{"dataset": "capsule endoscopy frames (Kvasir-Capsule)", "horizontal_flip": true, "cond_dropout": 0.2, "blocks_per_level": 1, "optimizer": "muon", "epochs": 77.6, "weight_decay": 0.1}
Rows from block 8, named by matrix and row number. Each number is 128 + 24 x the weight over its row's rms, rounded and kept within 0 to 255. All counts start at 0. After the name is the row's rms in percent of the matrix's.
# proj: attention output (model.decb.0.1.attn.proj.weight, 192x192), inputs 0-191
proj.159 098 [127 114 117 117 131 124 154 107 139 100 156 156  98 113 138 152 105 127 138  83 147 144 151 106 122 120  69 145 143 129 133  94 145 136 112 140 122 173 166 168 105 139  95 130 149  87 135 130 159 120 155 165 108 113 121 147 116 118 148 130 137 165 130 163 110 137 131 145 131 125 120 143 110 127 144 108  90 164 180 130 142 117 112  87 121  98 144 143 157 121  90 116 119 136 113  86 119 101 118  75 196 120 151 123 167 142  93 128 111 115  62 115 125 141 175 116  72 133 127 146 137 112 123 163 141 160 143 186 168 128 104 119 126 125 112 162 134 116  85 159 151 161 168 117 146 157 133 141 133 157 159 109 117 156  88 103 105 125 152 109 110 102 115 105 152 154 169 118 112 128 111 140 164 121  97 124  86 129 119 105  96 138 108 171 146 103 135 137 117 135 139 128]
proj.160 096 [111 145 158 114 110 119  73 164 110 103 102 103 122 136 141 116 151  87 137 184 124 127  84 140 120 112 148 111 131 131 144 158 135 132 126 116 110 115 188 151 150 161 161 121 119  96 132 118  62 129 119 152 140 126 158 105 122 105 121 108  79 128 120 137 145 163 117 124  98 127 114 113 204 140 103 133 145 110 134 114 131 122 144 142 151 127 162 148 113 125 169 131  64 107 106 103 122 118 139 122 155 117 184 113 106 102 139 139 103 135 168 129 126 142 128 119 121 101 137 120 131 146  86 123 145  88 128 144 164 125 110 133 158 110 166 127 106 137 116 146 112 138 155 138 174 115 125 118 193  90 174 161 132  92 143  98 160 103 151 117 132 127 178 130 141 165 102 164 166 114 154 152 112 111 129 146 126 119 130  98 124 166 132 133 126 114 160 147 142 169 137 148]
proj.161 102 [ 98 112  89 170 120 124 116 122 123 100 122 126 105 145 109 156 124 101 162 113 127 140 121 156 108 152 121 113 104  92 132 120 164 113 115 122 106 157 131 133 145 113 119 128 149 159 114  92  93 157 143 127 146 141 116  63 142  87 116 163 148 162 124 140 145 120 144 173  76 131 152 124 113 138 126 123 124 122 105 104 138 148 112 123 154 121 111 138 124 108 108 109  77 148 151 138  58 199 187 102 129 133 132 145  97 109 142 179 117 144 157 174 161  99 154 145 100 157 148 101 125 143 161 179 146 113 153 134  85 135 100 126 144 131 119 123 161 149 141 177 162 138 107 175 130 136 117 123 153 106 144 118 150 122 125 121 123 169 176 147 132 107 153  99 152 130 138 151 124 104 104 130 132 128 150  89 112 129 133 139 120 149 138 167 138 128 157 151 120  82 107 106]
proj.162 100 [132 137 118 152 140 106  93 125 129  79 115 118 143 112 150 171 137 177 170 138 146 144 120 100  81  84 112 111 139 117 110 158 180 113 131 136 114 182 128 137 113 148 140 138 137 118 120 143 168 113  86 103 120 111 131  94 130 156 160 129 165 133 161 124 113 144 137  92 150 110 152 132  72 143  88 109 142 144  99 116 102 169 154 124 119 113  99 160 152 106 133 117 149 128 116 136 104 106 137 146 127 132 149 101 123 112 147 149 123  83 113 154 136 130 145 117 107 134 115 105 123 119 121  89 133 135 185 110 148 134 101 169 145 107 142 105  85 144 174 110 157 134 106 109 122 165 102 118 129 100 148 165 126 163 184 125 103 156 152  83  99 151 163  75 124 154 144 124 125 103 152 132 115 127 118 109 172 139 133 115 101 125 139  90 130 121  68 150 164 126 133 141]
proj.163 093 [146 164 105 140 129 113 138 127 107 130  87 130 116 134 126 119 138 107 104 149 110 170 115 120 100 133 141 111 163 153 119 137 106 116 107 122 143 131  97 180 147 121 144 133 145 116 112 111 154 185 179 115 136 137 117 115 139 100 159  80 139 138 130  90 110 146 133 145 103  90 132 105 160 128 155 131 143 100  80 108 142 165 150 110  92 132 133 169  98 118 175 123 119 143 127 130 113 122 109 145 158 164 144 135  86  82 101  92 169 130 165  84 159  96 153 132 150  89 114 125 111 109 128 136 146 109 184 132 144 131 126  93 153 189 150 196 121 111 171 103 144  98 120 146 149 137 145 109 114 128  97 169 155 102 152 144 115 147 130 104 136 134 126 167  97 136  95 126 110 143 105 116 107 122  96 159 124 128  80 146 129 117 137 151 125  82 129 113 159 123 147 135]
proj.164 099 [121  69 108 102 100 119 140 105 146 151 141  97 114 133 134 150 121 117 128 126 143 144 187 115 157 155 184 117 134 132 105 130 159 108 134  86 122 113 135 165 169 121 118 120 107 125 151 167 132 148 100 137 156  58 130 137  95 114 139 149 108 128 111 114 101 162 117 160 161 137 116 159 152 137 126 107 193 133 148 101 105 121 148 141 106  90 103 142  99 140 124 123 148 107 153 157 159  99 144  82 103 137 167 107 165 118 123 139 171 164 154  94 101 123 144 142 105 149 104  94 114 113  95  95 136 157 166 131 131 130 139 103 123 111 138 131  93 163 150  94 115 126  95 114 105 151  88 152 125 109  91 166 135 132 150 145 127 107 134 115 135 110 108 118 121 129 104 137 167 176 111 145 112  98 157 139 122  93 111 129  99 146 128 133 146 154 127 102 129 149 174 172]
proj.165 098 [118 134 129 130  89 116 187 122 121 123  97 194 151 130 115 109 100 111 100  91  77 141  95 137 118 134 127 109 115 105 200 132 155 112 139 164 142 135 130 127  87 123 159 123 128 119 111 117 128 134 130 185 124 152 134 123 160 138 149 108 102 129  97 135 112 122 123 109 145 134 137 132 115 119 154 113  94 130 153 169 146 147 125 155 122 141 129 100 132  75 105 135 131 105 108 137 183 139 143  82 152  96 111 128 118 122 143 115  68 123  92 120 143 106 122 139 115 144 138 155 136 143 190 122 104 186 114 109 175 114 159 148 130 117 124 158 172 131 130 130 127 151 170 127 117 145  94 159 151 131 150 128 162 124  73 144 141 122 173 133 122 118 117  58 165 103 179 156 111 136 117 111 114 111 119 153 118 146 111 131 143 125 136 111 104 111 130 141 105 137 148 145]
proj.166 099 [146 161 121 128 139 106 120 117 154 135  87 120 147 131 102 109 149 160  95 138 150  98 145 149 143 120 134 164 121  83 104 131 128 159 123 108 127 144 122 172 117  99 167 133 140 142 110 141 106 113 105 144  58 119  67  99 139 135 120 104 146 186 129 147 133 116 120 142 133 143 132 140  80 159 127 141 120 162 124 156 125 154 130  89 133 130 123 138 144 160 115 124 131 127 102  99  99 150 137 151  85 103 104 138 157 150 110 156 184 135 110  79 157  84 142 145 188 150 112 151 143 141 115 114 104 127 148  87 112 101 108 164 120 141  61 104 110 142 145 138 156  99 153 114 133 131 124 116 116 120 166 167 142 133 128 142 129 140 117 166 129 117 121 126 126 116 136 148 133 138 104 106  69 162 156 155 118  74 187 130 108 126 151  90 121 139 101 102 139 133 144 117]
proj.167 091 [105  93 110  96 148 164 153 127  81 118 141 129 137 110 127 120 150 117 116 174 152 130 140 124 153 110  74 118 128 134 118 130 106 123 188 124 135 119  97 116 200 148 139 105 129 142 144 148 147 122 146  92  92 134 129 122 147 142 111  78 117 132 123 122 116 115 128 157 107 123 174 176  90 127  98 171 123 103 120 160 114 117 150 113 135 146 140 132 130 122 110  96 157 122 150 133  92 147 149 150 140 135  85 103 122 117 148 104 154 106 132 116 175 152 137  97 128 120 185 129 131  98 138  96 171 108  92 116 142 124 144 176 109 122 128 150 104 140 120  90 114 106 121 136 172 123 154 107 133 121 139  88 128 159 117 117 129 129 128 167  99 139 101 119 149 109 191 101 132 104 113 144 163 130 143 124  97 186 137  93 131 181 182 126 118 103 128 140 113 159 150 111]
proj.168 094 [117  64 130 158 119  88 156 133  96  92 100 136 108 150 106 124 131 132 118 147  94 142  68 126 118 130 140 111 134  79 123 115 118 121 149 119 117 147 102 141 114 151 109 145 110 136 128  72 152 136 103 120 144 116 111 106 142 110 122 139 108 104 137 123 105 207 130  85  90  99 108 150 150 117 125 123  95 122 136 157 121 111 125 144  67  94 138 143 106 122 167 127 145 113 109 148 124 143  98 165 162 126  91  99 111 170  91 136 157 110 125 160 122 163 106 141 128  68  92 140 175 139 138 116 107 104  89  74 114 129  90 117 117 107  95 113 157 134 111  94 139 152 128 111 121 153 139 120 123 143 158 140 128 129 171 140  88 133 140  93 107 110 117 153 143 162 149 155 132 138 149 115 102 124 118 142  87 120 146 126 153  83 150 126 134 122 158 153 138 158 127 158]
proj.169 096 [114 110 174 145  80 149 109 128 140 150 136 121 145 124 143  96 132 113  98 149  76 148 142 110 121 164 133  98 121 132 146 125  75 118  92 146 138 109 131 156 135  92 117  93 124 130 102 128 167 160 146 152 128  99 108 163  85 109 116 118  78 122 145 145 134 152 170 162 129 107 125 107  83 127  89 128 181 120 100 123 142 104 119 154 156 135  79 164  91 116 121  87 118 133 113 162  80 189 146  82  79 141 141 163 180 105 120 122 131  92 113 122  82 136 123 147  90  97  92  93 117 136  87 146 144 126 120  84 161 156 118 123 134 139 134 127 122 138 110 110 105 143 101 122 125 126 140 146 131 132 146 116 133 170 154 156  99  93 174 122 105 119 144 147 123  79 142 152 128 122 148 133 114 135 143 123 128 133 138 146 135 149 154 141 162 121 116 122 133 122 108 113]
proj.170 108 [138 142 102 114 140 120 125 139 173 128 167 175 127 125 155  93 124 113 141  94  97 138 150 108 140 127 123 151 126 122 117 133 116 124 142 124 138 135 149 108 135 150 123 113  94 133 125  98 127 101 178 101 124 135 116 158 158 120 144 116 116  79  95 119  98  94 171 103 121 128 114 156 116 123 140 151 138 141  83 157 126 131 121 134 164 128 126 147 163 136 126 131  94 143 120 101 164 167  77 155 155  90 147 138  92 142 165 104 114 164 138 107 123 181 149 114 113  95 120 142 118 133 148  92 145 172 112 129 142 177 133 143  97 130 124 117 161 124 127 146  69 150 161 114 133 150 143 170 130 158 172 107 170  95 123 113 162 102 152 114  88 166 172 125 161 141 158 106  57 142 121 151  93 123 101 142 124 116 113 106 153 142 152 133 154 156 111 100 110 114 144 101]
proj.171 092 [153 143 170 107 120 142 109 144 148  93  99 110 120 126 116 139 156 106 144 135 121  88 112 138 107  91 129 156 120 118 113 106 132 139 105 146 119 104 138  79 127 111 142 122 117 153 146 100 125 130 166 159 139 158 161 101 117  92 142 160 139 138 125 146 121 128 120 110 129 117 121  95 158 140 159 141 139 155 109 111 163 155 151 100 127 144 120  93 120 113 132 111 140 124 122 131  98 156 122 166 102 107 160  93 183 142 113 111 167 114 116 134 112 138 124 136  77 137  76 146 184 172  93 117  91 118 114 141 161 128 117 150  73 103  70  81 132 127 167 113 132 163 133 113 145 113 177 132 147 178 122 138 146 126 159 154 155  95 134 144 135  96 139 163 137 169 154 129 126 134 150  83 121 143 100 115 112  70 122 169 124 106 120 118 121 103 130 125 166 180 127 132]
proj.172 101 [ 90 125 161 107 118 149 129 125 143 131 145  67 140 146 147 129 112  92 132 176 120 105 126 109 136 162 139 153 107 129 143 141 148  95 141 139 120 118 121 169  85 133 121 121 107 163  97 131 114 164 160  98 145 110 133 142 175 120 114 125 171 138 125  92 101 157  81 184 102 145  85 151 127 142 152 125 101 130 139 108 134 141 125 144 109 160 115 174 122 129 139 142 159 113 123 133 139 113 155 152 139 113 139 115 167  79 148  48 123 105 135 157 148 126 121 110 120 126  82 121 148 127 103 125  94 102 107 117 128  84 105 147 148 102 132 139 120 100  99 127 139 159 144 101  97 163 131 150 129 118 100 117 166 133 151 132 141 104 147 124 154 161  96 136 100  85 149 163 174 120  86  90 129  60 119 144 112 125 131 120 153 172 128  96 125 142 129 126 135 150 129 106]
proj.173 105 [100 134 120  98 159  90 103 110 131 116 157 142  97 159 139 175 102 132 118 118 101 154 168 162 170 135 113 145 157 121 122 127 129 135  99 128 110 144 110 142 143 145 144 140 109  93 165 143 132 167 154 134 135 120 125 145 132 113 110 168 123 123 149 124 109  88 125 165 116 156 150 104 108 112  69 151 140 115 134 147 128 136 123 134 114 120 131 136 116 100 128 184 136 110 105 124 123 142  70 146 112 114 137 127 112  87  97 120 102 147 161 102 109 111 149 153 114 120 144 120 165 115 157 154 122 170 132 122 111 100 150 121 112  92 106 113 196  80 109 166 152 140  80 159 114  96 160 136 146  78 102 169 119 128 122 118 104 174 154 134 143 126 172 126 129 135 112 128 103 137 150 114  94  95 161 115 123 142 145 170  73 122 171  95  92 148 156 134 148 117 121 118]
proj.174 103 [144 133 133 138 129 107 105  80 147 121 144 132  87 129 140 134 104 154 145 117 153 101  85 127 137 135 132 133 143 184 164 105 111 123 156 121 116 120 146 141  93 140 135 120 148 140  97 127 120  92 123 121 134 121 143 137 141 142 109 122 119 123 139 149 153 108 106 122 164 119 152 116 161 123 159  94 138 123  98 152  99  92 136 145 149 102 134 159 119 104 151 171  89 103 116 117  77 161 142 119 169 171  76 125 144 136 124 155 114 137 133 113 152 154 152 147 142 112 106  90 108 155 107 155 174  93 100 104 146 117 159  72 140  96 131 185 110 124 149 129 112 103  94 112 109 119 130  85 164 146 113 134 149 160 116 125 151 172 159  79 153 123 114 148  80 109  80 128  77 125 112 170 124 138 130 149 143 134 118 121 108 132  90 137  75 144 145 117  92 104  99 153]
proj.175 102 [136 124 145 150 122 143 143 134 122 167 133 109 147 158 120 113 125 112 123 131 121 114 122 142 156 155 124 153 128 163 154 145 126 134 104 142 130 115 104 134 154 169 122 193  87 119 163 154  91 139 130 120 138 161 110 108 158  85 111 121 156 100 127 130 139 157 117  95  94 128 145 141 139  91 117  91 132 146 163 110 144 148 106 139 133 137 168 122 161 111 130 166 131 130 125 137  65 173 138 146 144 133 140 120  62 152 132 158  62  89 127 202 116 138 109  81 123 125 103 111 123 129 104 105 162 111 140 117 110 127 108 108 137  95 123 114 140 131 109 116 110 186 107  40 127 174 113 137  94 108 153 109 149  91 119 105 133 109 140 115 143 122 135 130  89 143  90 100 119 124  82 157 161 135 116 156 130 108  93 140 124 134 124 116 138 123 137 143 138 138 118 132]