A small class-conditioned image diffusion model, trained from scratch.
Model: 48-pixel images, norm layernorm, activation gelu, widths [64, 128, 192, 256].
Training: muon at rate 0.0076, batches of 512.
Data: 42238 training examples, 77.6 epochs.
Rows from block 4 of a small class-conditioned image diffusion model, named by matrix and row number. Rows with one number belong to one channel. Each number is 128 + 32 x the weight over its row's rms, rounded and kept within 0 to 255. All counts start at 0. Numbers have three digits each.
After each channel's rows are labels from the 100 images, of 14848 (inputs lightly noised), where the channel reaches its highest value: "top examples" is what is common among them; "peak at" is the part of the image that holds the peak. Only what is clearly more common there than usual is listed. The data: capsule endoscopy frames (Kvasir-Capsule).
# convs0: first 3x3 conv (model.mid.0.convs.0.weight, 256x256x3x3, each kernel summed), inputs 0-63
# convs1: second 3x3 conv (model.mid.0.convs.1.weight, 256x256x3x3, transposed, each kernel summed), outputs 0-63

convs0.121:188163136124080113145119128159088165136097139119074125116163179141168130138201128126119097109149116122118159123137087143099162183129083141149137121094170131181129185129085159139127083168189125
convs1.121:129132114099126120128185121130136100175162119133195130149155187085165128122116130114072126090160109207137131110059114056127134125117074158129137126167129145110134115119127125179082198128134127
top examples: finding: reduced mucosal view
peak at: middle right

convs0.131:134136203123104128075105114157134194152171143143111101110160150196127153072099138174183143092140107103128128086116107174104086128093197112072181144152100107142157149181141124120162180145100146
convs1.131:124154149130117155127077161129125161162168176130128127149181106128126128127135082208172127109072057102135128171210103098075073128119113121119168124171122149081118055125128123097163121127131125
top examples: finding: angiectasia
peak at: bottom right

convs0.122:119133075136133111127073117109129122140113129108102078114117156090103119140040146083159088109039118121140103170152070098131123134154175162181074151107160133123153139141166167171180137210088130
convs1.122:132097106067120119129144149129121020153090097144073132129162152174090123141142102096121130071131132151132131107106161194152147124127113116127071134187125158171105063143126126122149143131139126
top examples: finding: reduced mucosal view
peak at: middle left

convs0.106:122152152115156146130148155136156141142096156108183104140130108126138109106132126168186147105163117214150097224175100111127078107147141100113113138120101141201069160141091114134073138111214120
convs1.106:129095119106131162134105102128129128146123160124117127166141087104149130127066114077096129077112103138138121128146178089120211127129099103134092126221127138206098076128131130096146147127119125
top examples: finding: reduced mucosal view
peak at: top centre

convs0.3:148160141135158108122107127140154109103131133090163113136189134146150108120118144094146101138091154150208167151093189107178130135131146143111151147109115091166114121121134166116152150079149181
convs1.3:137067125145123133133132082132134174111078074134165127070159107105074130127092152129162121103188097146110132140132148139158120116113143186170151125180124151126078104116115124131160166137116125
top examples: finding: reduced mucosal view
peak at: bottom right; bottom left

convs0.26:121136103136126179156180157147155118134113119091130152137167112147149151118194152177106200108051186119144125106220088086091158163143195070130180129108171146086197165187210204113110131195083106
convs1.26:127145097147131155129142119128126098063120112121167128080218113120126129141058108058177124131120162168120126036128114105138117128126064161076126131140123125201139139120127126141098104128131129
top examples: finding: blood fresh
peak at: centre

convs0.173:090130164160137164051142134102119145116095071108160094137139078092117141094124106122103101174176139131112152132078152151055102188122211158185159175075168088104176154111093127150155088166164090
convs1.173:134161119116125105130135088127123043158077167117115131152135162031117127151116116118130126170174177146118126139125092158162139119123097107135178125136136111130135101172129126069081198134132137
top examples: finding: pylorus
peak at: bottom centre; bottom left

convs0.83:142114155129173154128160081133171127132104154174111102130159108120155067209086117126132127141100115159133125126123155091144129129132156167106114090153133123200130100137165114112133135081090128
convs1.83:129138047164129122129122147127131098139147146132092128214113141126115125136134146149109127151159097094130130076141161053083071127122085125221087131056126121101149141087128127150150066127128127
top examples: finding: blood fresh
peak at: bottom left

convs0.2:089126094134146144140137140148201118127089034138174147160115181098148100127140141160094127093111144098154148115090155103174165176086170127163131123115175119126158149141153114140089104255152093
convs1.2:129061066142120152124185130132142099148125130133129129101099139103097123143131115123098139149113079115153127124156049078183161138119138127185104129180136181116191059117128129102121096126139117
top examples: finding: pylorus; finding: ulcer
peak at: middle left

convs0.91:123107102174124097135113133146066043118150133129115063099099106095144127149101117145073126155046143130089122149139119140120115095162086117117124098083099082138119122141077132185105102130132143
convs1.91:130112147110140154130078097127132142180011143118133124122178070150108124133088098128134129151147131131138123161130164104126156124111069139064170116112124137082139088207124125106107086130152121
top examples: finding: reduced mucosal view
peak at: bottom right

convs0.140:097157079112080158085120129087161169110135159079091110101111135116186133157117123133126058082036137167134130179119108140053095157074169110152095122125090125116046082117187132112113079164154127
convs1.140:133168084095139142131091085125139038132061199118136127200104103123159126131141139123130124131133116159129122136112112120143154131135190055161163123100133134181135079100134128066133113122132126
top examples: finding: pylorus
peak at: bottom left; middle left

convs0.100:107124114127118094143089198088163140130169141112135105099157179130130136139165129100128101166166131085105093060117175135133092069120182128122159134149076216123147133153111127117110117135183102
convs1.100:128131140144119098123142076126139107136122128134194123144112116131142124115135114133145137141169108175138134107137111158110104136134036111178117116164126114085219076125124125112141115127126124
top examples: finding: pylorus
peak at: top centre; top left

convs0.170:102145100122155140134153114167190096152121092121146168144148103124124093121140131110073255152089143169142111149187152048099089179120228102105149117126142152117078160143132126137111126081142099
convs1.170:127127080161132160128109138126141143063107090128156126123194113147053131152108153153205123053123147190117131166100107150164124124097083144088130127145122110138057157106125126081105112126128126
top examples: finding: angiectasia
peak at: bottom centre; bottom left

convs0.162:134156127116144070104134069103169195127126140133118158132091153135111165115101106151124162116123150166151105104148131104098129119101132091060083108176080127122136121204085117172072112127136133
convs1.162:125145157096131139129089026131134116188136149134165129153109083090132126117201161110062120159136145098132136121169065087147161127125168121194149127105118089164107095107124132092121109132145131
top examples: finding: reduced mucosal view
peak at: top centre

convs0.124:133148143113090142113165093145083035100140110089165122124109091041151097112165107140177170188108150139121154136104123144157155037093119128062143102157169172099167138141135131141134152116126140
convs1.124:121183113112128120125163085123119108118057097124156125110081184114072132099067090136132131066098128150143124087146105130091182130148157093169129136145129118131132124167119126144160121126127126
top examples: finding: pylorus
peak at: bottom left

convs0.76:141126149148137142093094121122100158115139159180158123164039103142143137139147133076127060095226127146137147151097154149163134152118135134145138143162103145149119142152089110139139164154088160
convs1.76:126140167077128122128190044129125142159151163123087127119157206116133128121123074090179127117185108107136129166136122171155152126131055086187057122147126089070109130128127130120160105126122130
top examples: finding: ileocecal valve
peak at: bottom centre

convs0.44:061142156106140152096136141121124141100092125119214124063082126124164161133149153113147116115158123089110092157098139091121128106063115097129142150065108141116164115172175109097061120128185118
convs1.44:125157077150120132127173110126123108132049131126157129189118094076157129137084106085056135094181183113147124128196094172110213136153152094195120126162131115118085128082128133150173108128136128
top examples: finding: pylorus
peak at: bottom left

convs0.243:077142127127102176139110112185112142140093121153175132148089132167126133172155100113146145033133109118182114185157163126112119134109103124077079103163118124124083127146096135119120174136183127
convs1.243:128124067148128100128104177129130069107127051126129128138102139135091128133094195096136130116105065134131127060113106089122110129130062148237155129077128166197036140124128128099137190128126127
top examples: finding: pylorus
peak at: top centre

convs0.80:141178144057086103114132083101110130122101165115073127118029089086107115088090101149157120109115141171147102134186071113117139159075149132103110132110081177091146113113156085121136112160077145
convs1.80:134120116155136168130191132129138103103010136135144122187116132064111132142140113089147124065145082163135129113098072145137138132104114129138106135094131081242116105124129125094187128130102124
top examples: finding: lymphangiectasia
peak at: centre; middle left

convs0.24:144138115134089177128141110103114058148129139176132067092126106132152135118130126071117132076102109155138137138162077150121186102105162095201122115143143099079106183192136150115160114103119158
convs1.24:128098121135123178125072123123134099158054148139178123161180180139067129115125105098125119130110142105110134096076114142139107122123064115119160136110120110148065125090121120140149170126122124
top examples: finding: pylorus
peak at: bottom centre

convs0.5:130126073115115150149126140127160136166142134112158168160125186147152093173137106060075058113147135103133129162111119139141095091088107105108146107107149123138082146118090104094164136140174135
convs1.5:129191140085119147131154121129138164154100134138140129131127138091061128129111150181129118116123028190136130067020072060094065120112125102131125124178122115069101120145129122125111185128145127
top examples: finding: ulcer
peak at: top left; middle left

convs0.22:137148182129094092134160132117121152125157130069135115135143124124140160086136146111135153109170143088179130118143129146090133133110072089112128115153109121165099120115154141168137102087149163
convs1.22:131099155113125147127105133130126138165135158138121129080144076119153130106133108094145123101076126163138131126131170157068074120106096152130174139151125089101092121073128124077096104127131128
top examples: finding: angiectasia
peak at: bottom right; top centre

convs0.56:102155155138122153074092096092153147139068134172128131107114019152085083137172108106164098085136118190121119126159121152092158127114122086105169114126109151128130195073139142124112141132182147
convs1.56:129137106118122172128138135131136126147123124137168126132184149155117130147118165101195122026101071107123129082129061089162162124112076079093082131178121134221072125145127124120130148125135126
top examples: finding: angiectasia
peak at: middle right; centre

convs0.125:066112175082154163078109115080138149114132148164140123147131144103144112073072117169108087120196083128158109089118153113170125164130091151137113100125132139134108113210136113137118123167093142
convs1.125:128097197070122186134148110130144166129125177140182127167204144109126133119171123078110115167182069144113127053142113156107168121111077071130161125144121149163131121064128117130146109126112122
top examples: finding: reduced mucosal view; finding: ulcer
peak at: bottom right; bottom centre

convs0.34:174147119156106129115108105151094151100145175126185112161141137149132088146142109109147102068199147164121145202147103213148150192141105168075148186115125168185110135133142114152118144100105131
convs1.34:129074127069120127128143049129128139099112111129089129123047162122176127127110152084107131163101114102133126106131124103094136129127098082182044128151132162081131105117129131158031137127132130
top examples: finding: reduced mucosal view
peak at: middle left

convs0.67:137142123103111086159145137149125114142148110128169161143148120173135114109186135123147162122106174134182122154206100115130141093204187097064146146143137126151132125136134108167142174118144148
convs1.67:128170115124122065128115135128120110147155081129057128099104109190072127113090106134141128091036115097125127141114184136086158129129118091160131131087127147116122051166128129065148100128130127
top examples: finding: ulcer
peak at: bottom centre

convs0.245:108135148164160157119166131139104162142144233167158148145100108129129135160203161113156103178158169144179128173117120184123121121163145148087137135173129141140122127098088130140110129081135182
convs1.245:129119111071125154127086189128130105125094136133042128127152163148061128140116080105128122094107053095126125160103182092158106125118140157179110121158124077209062094171127126102145141128130127
top examples: finding: angiectasia
peak at: middle left

convs0.239:118109088166140103188123121158124169131149159138131122119177131169101131102114154092068105139107132093176153194062144169161136120156137155097115162105183126114130107121097086110155123148184137
convs1.239:128099122099130146128130126126131094101035159136122125081151188093121128115060100111179122057123113158138129145092177144118161123121084219138103130228126160121107123149127127131075158128125130
top examples: finding: reduced mucosal view
peak at: top right

convs0.152:121100132101117089173145094183171134130083155153145178087096081129147120149106154162126130101115137102191112146120113172056116101163125148127155137090150089163118105149116124110107206132237117
convs1.152:133109103084123156129062108126129118132155102133106128120085136109157127134080158092085127094111060140129128111153198108086153125125092130165089125189132165193090096124129126100155169131132133
top examples: finding: reduced mucosal view
peak at: bottom left; centre

convs0.183:049135094125115093166083125112199111117100104158133110137134098199131144149073133060143099107116116056158126077097094123153097092110143139146060140159108115157090118099119160074137181138146167
convs1.183:131128142043123174133098080131126166104113241116120139141189124131111132129113106056120127216161071134129132087102096112123119134135145128156186127135126149162088082108127131167151113125132120
top examples: finding: reduced mucosal view
peak at: bottom left; middle left

convs0.199:081134129110166108121102094127122158106085128141138072112110137114124125163097124142059120164121096156089122090110148100138125145112157149184130113144161074102160139161120042131156095151170119
convs1.199:133169117150127133123153105125132000089126109136126128110164128094118126117140100026035127092189209163124136079073139114140110128123145128189029127099133095152132072117124122123069136131127127
top examples: finding: ulcer
peak at: middle left

convs0.75:135105154161105162181106156211130151117162101166126109151142162184072152108147126131076156143185183146131134146179122172100161155152156154129111147121132085090145103117147152158134148106128094
convs1.75:126103149103133132131079149130132159104167115130151129116117167156159131130051043090147125163084070075121122082122162156057147127131122140167111126165130135049093137083131130116124155126147129
top examples: finding: angiectasia; finding: ulcer
peak at: bottom left

convs0.203:163181083117108104175139126179169064101135079069109118103083173131165052111163114133154152166100102103103113145178115151096098130153179068105126083147136188157095097127142122083123111066125115
convs1.203:128094135158134144129098137128131135095090050127113128181094135140020128119119082185194127175104116138130132081144065136151175129126116157127134132099130156105059159169129131105132160132135132
top examples: finding: lymphangiectasia
peak at: bottom left; bottom centre

convs0.65:093130162106142100079130131116229166130127112123130162148148096148095062195148125114188178120168109154178156113109171126088130103120138154164102105201130186192137115115109153120129141123191143
convs1.65:128034089145136133137184141125129128126071133129093127144169090063130127132075095114132126091124104156117123085148096035164122121141083069130102128131135066186123122106128134114089151127113132
top examples: finding: reduced mucosal view
peak at: top centre

convs0.99:088104136137081110107162159086122092125151164132124174168168126087137110106195111164089123167086107144143127176163094127087119107161107147029118123134138221151146119105072133165151161096160167
convs1.99:126081111115137119129101156127126210159095095129144126140165084141096130119102072023073124080117129109127128130110161101078129126115168063112203134131124076159119066084127128104159127128127126
top examples: finding: angiectasia
peak at: middle right

convs0.151:096143157160121101139149138138163132120141131208143148130193108104117114128118155099132180141135118128098147103122145125158159187130167126150152138127195124180188126106132144091130095113082119
convs1.151:126119147161133114128174103126126116131086043128146127103108145145160128106129156137120124174111143135141130092145184131147125129126154134180185129107123127148096179068127131144162093127131125
top examples: finding: ileocecal valve; finding: blood fresh
peak at: middle left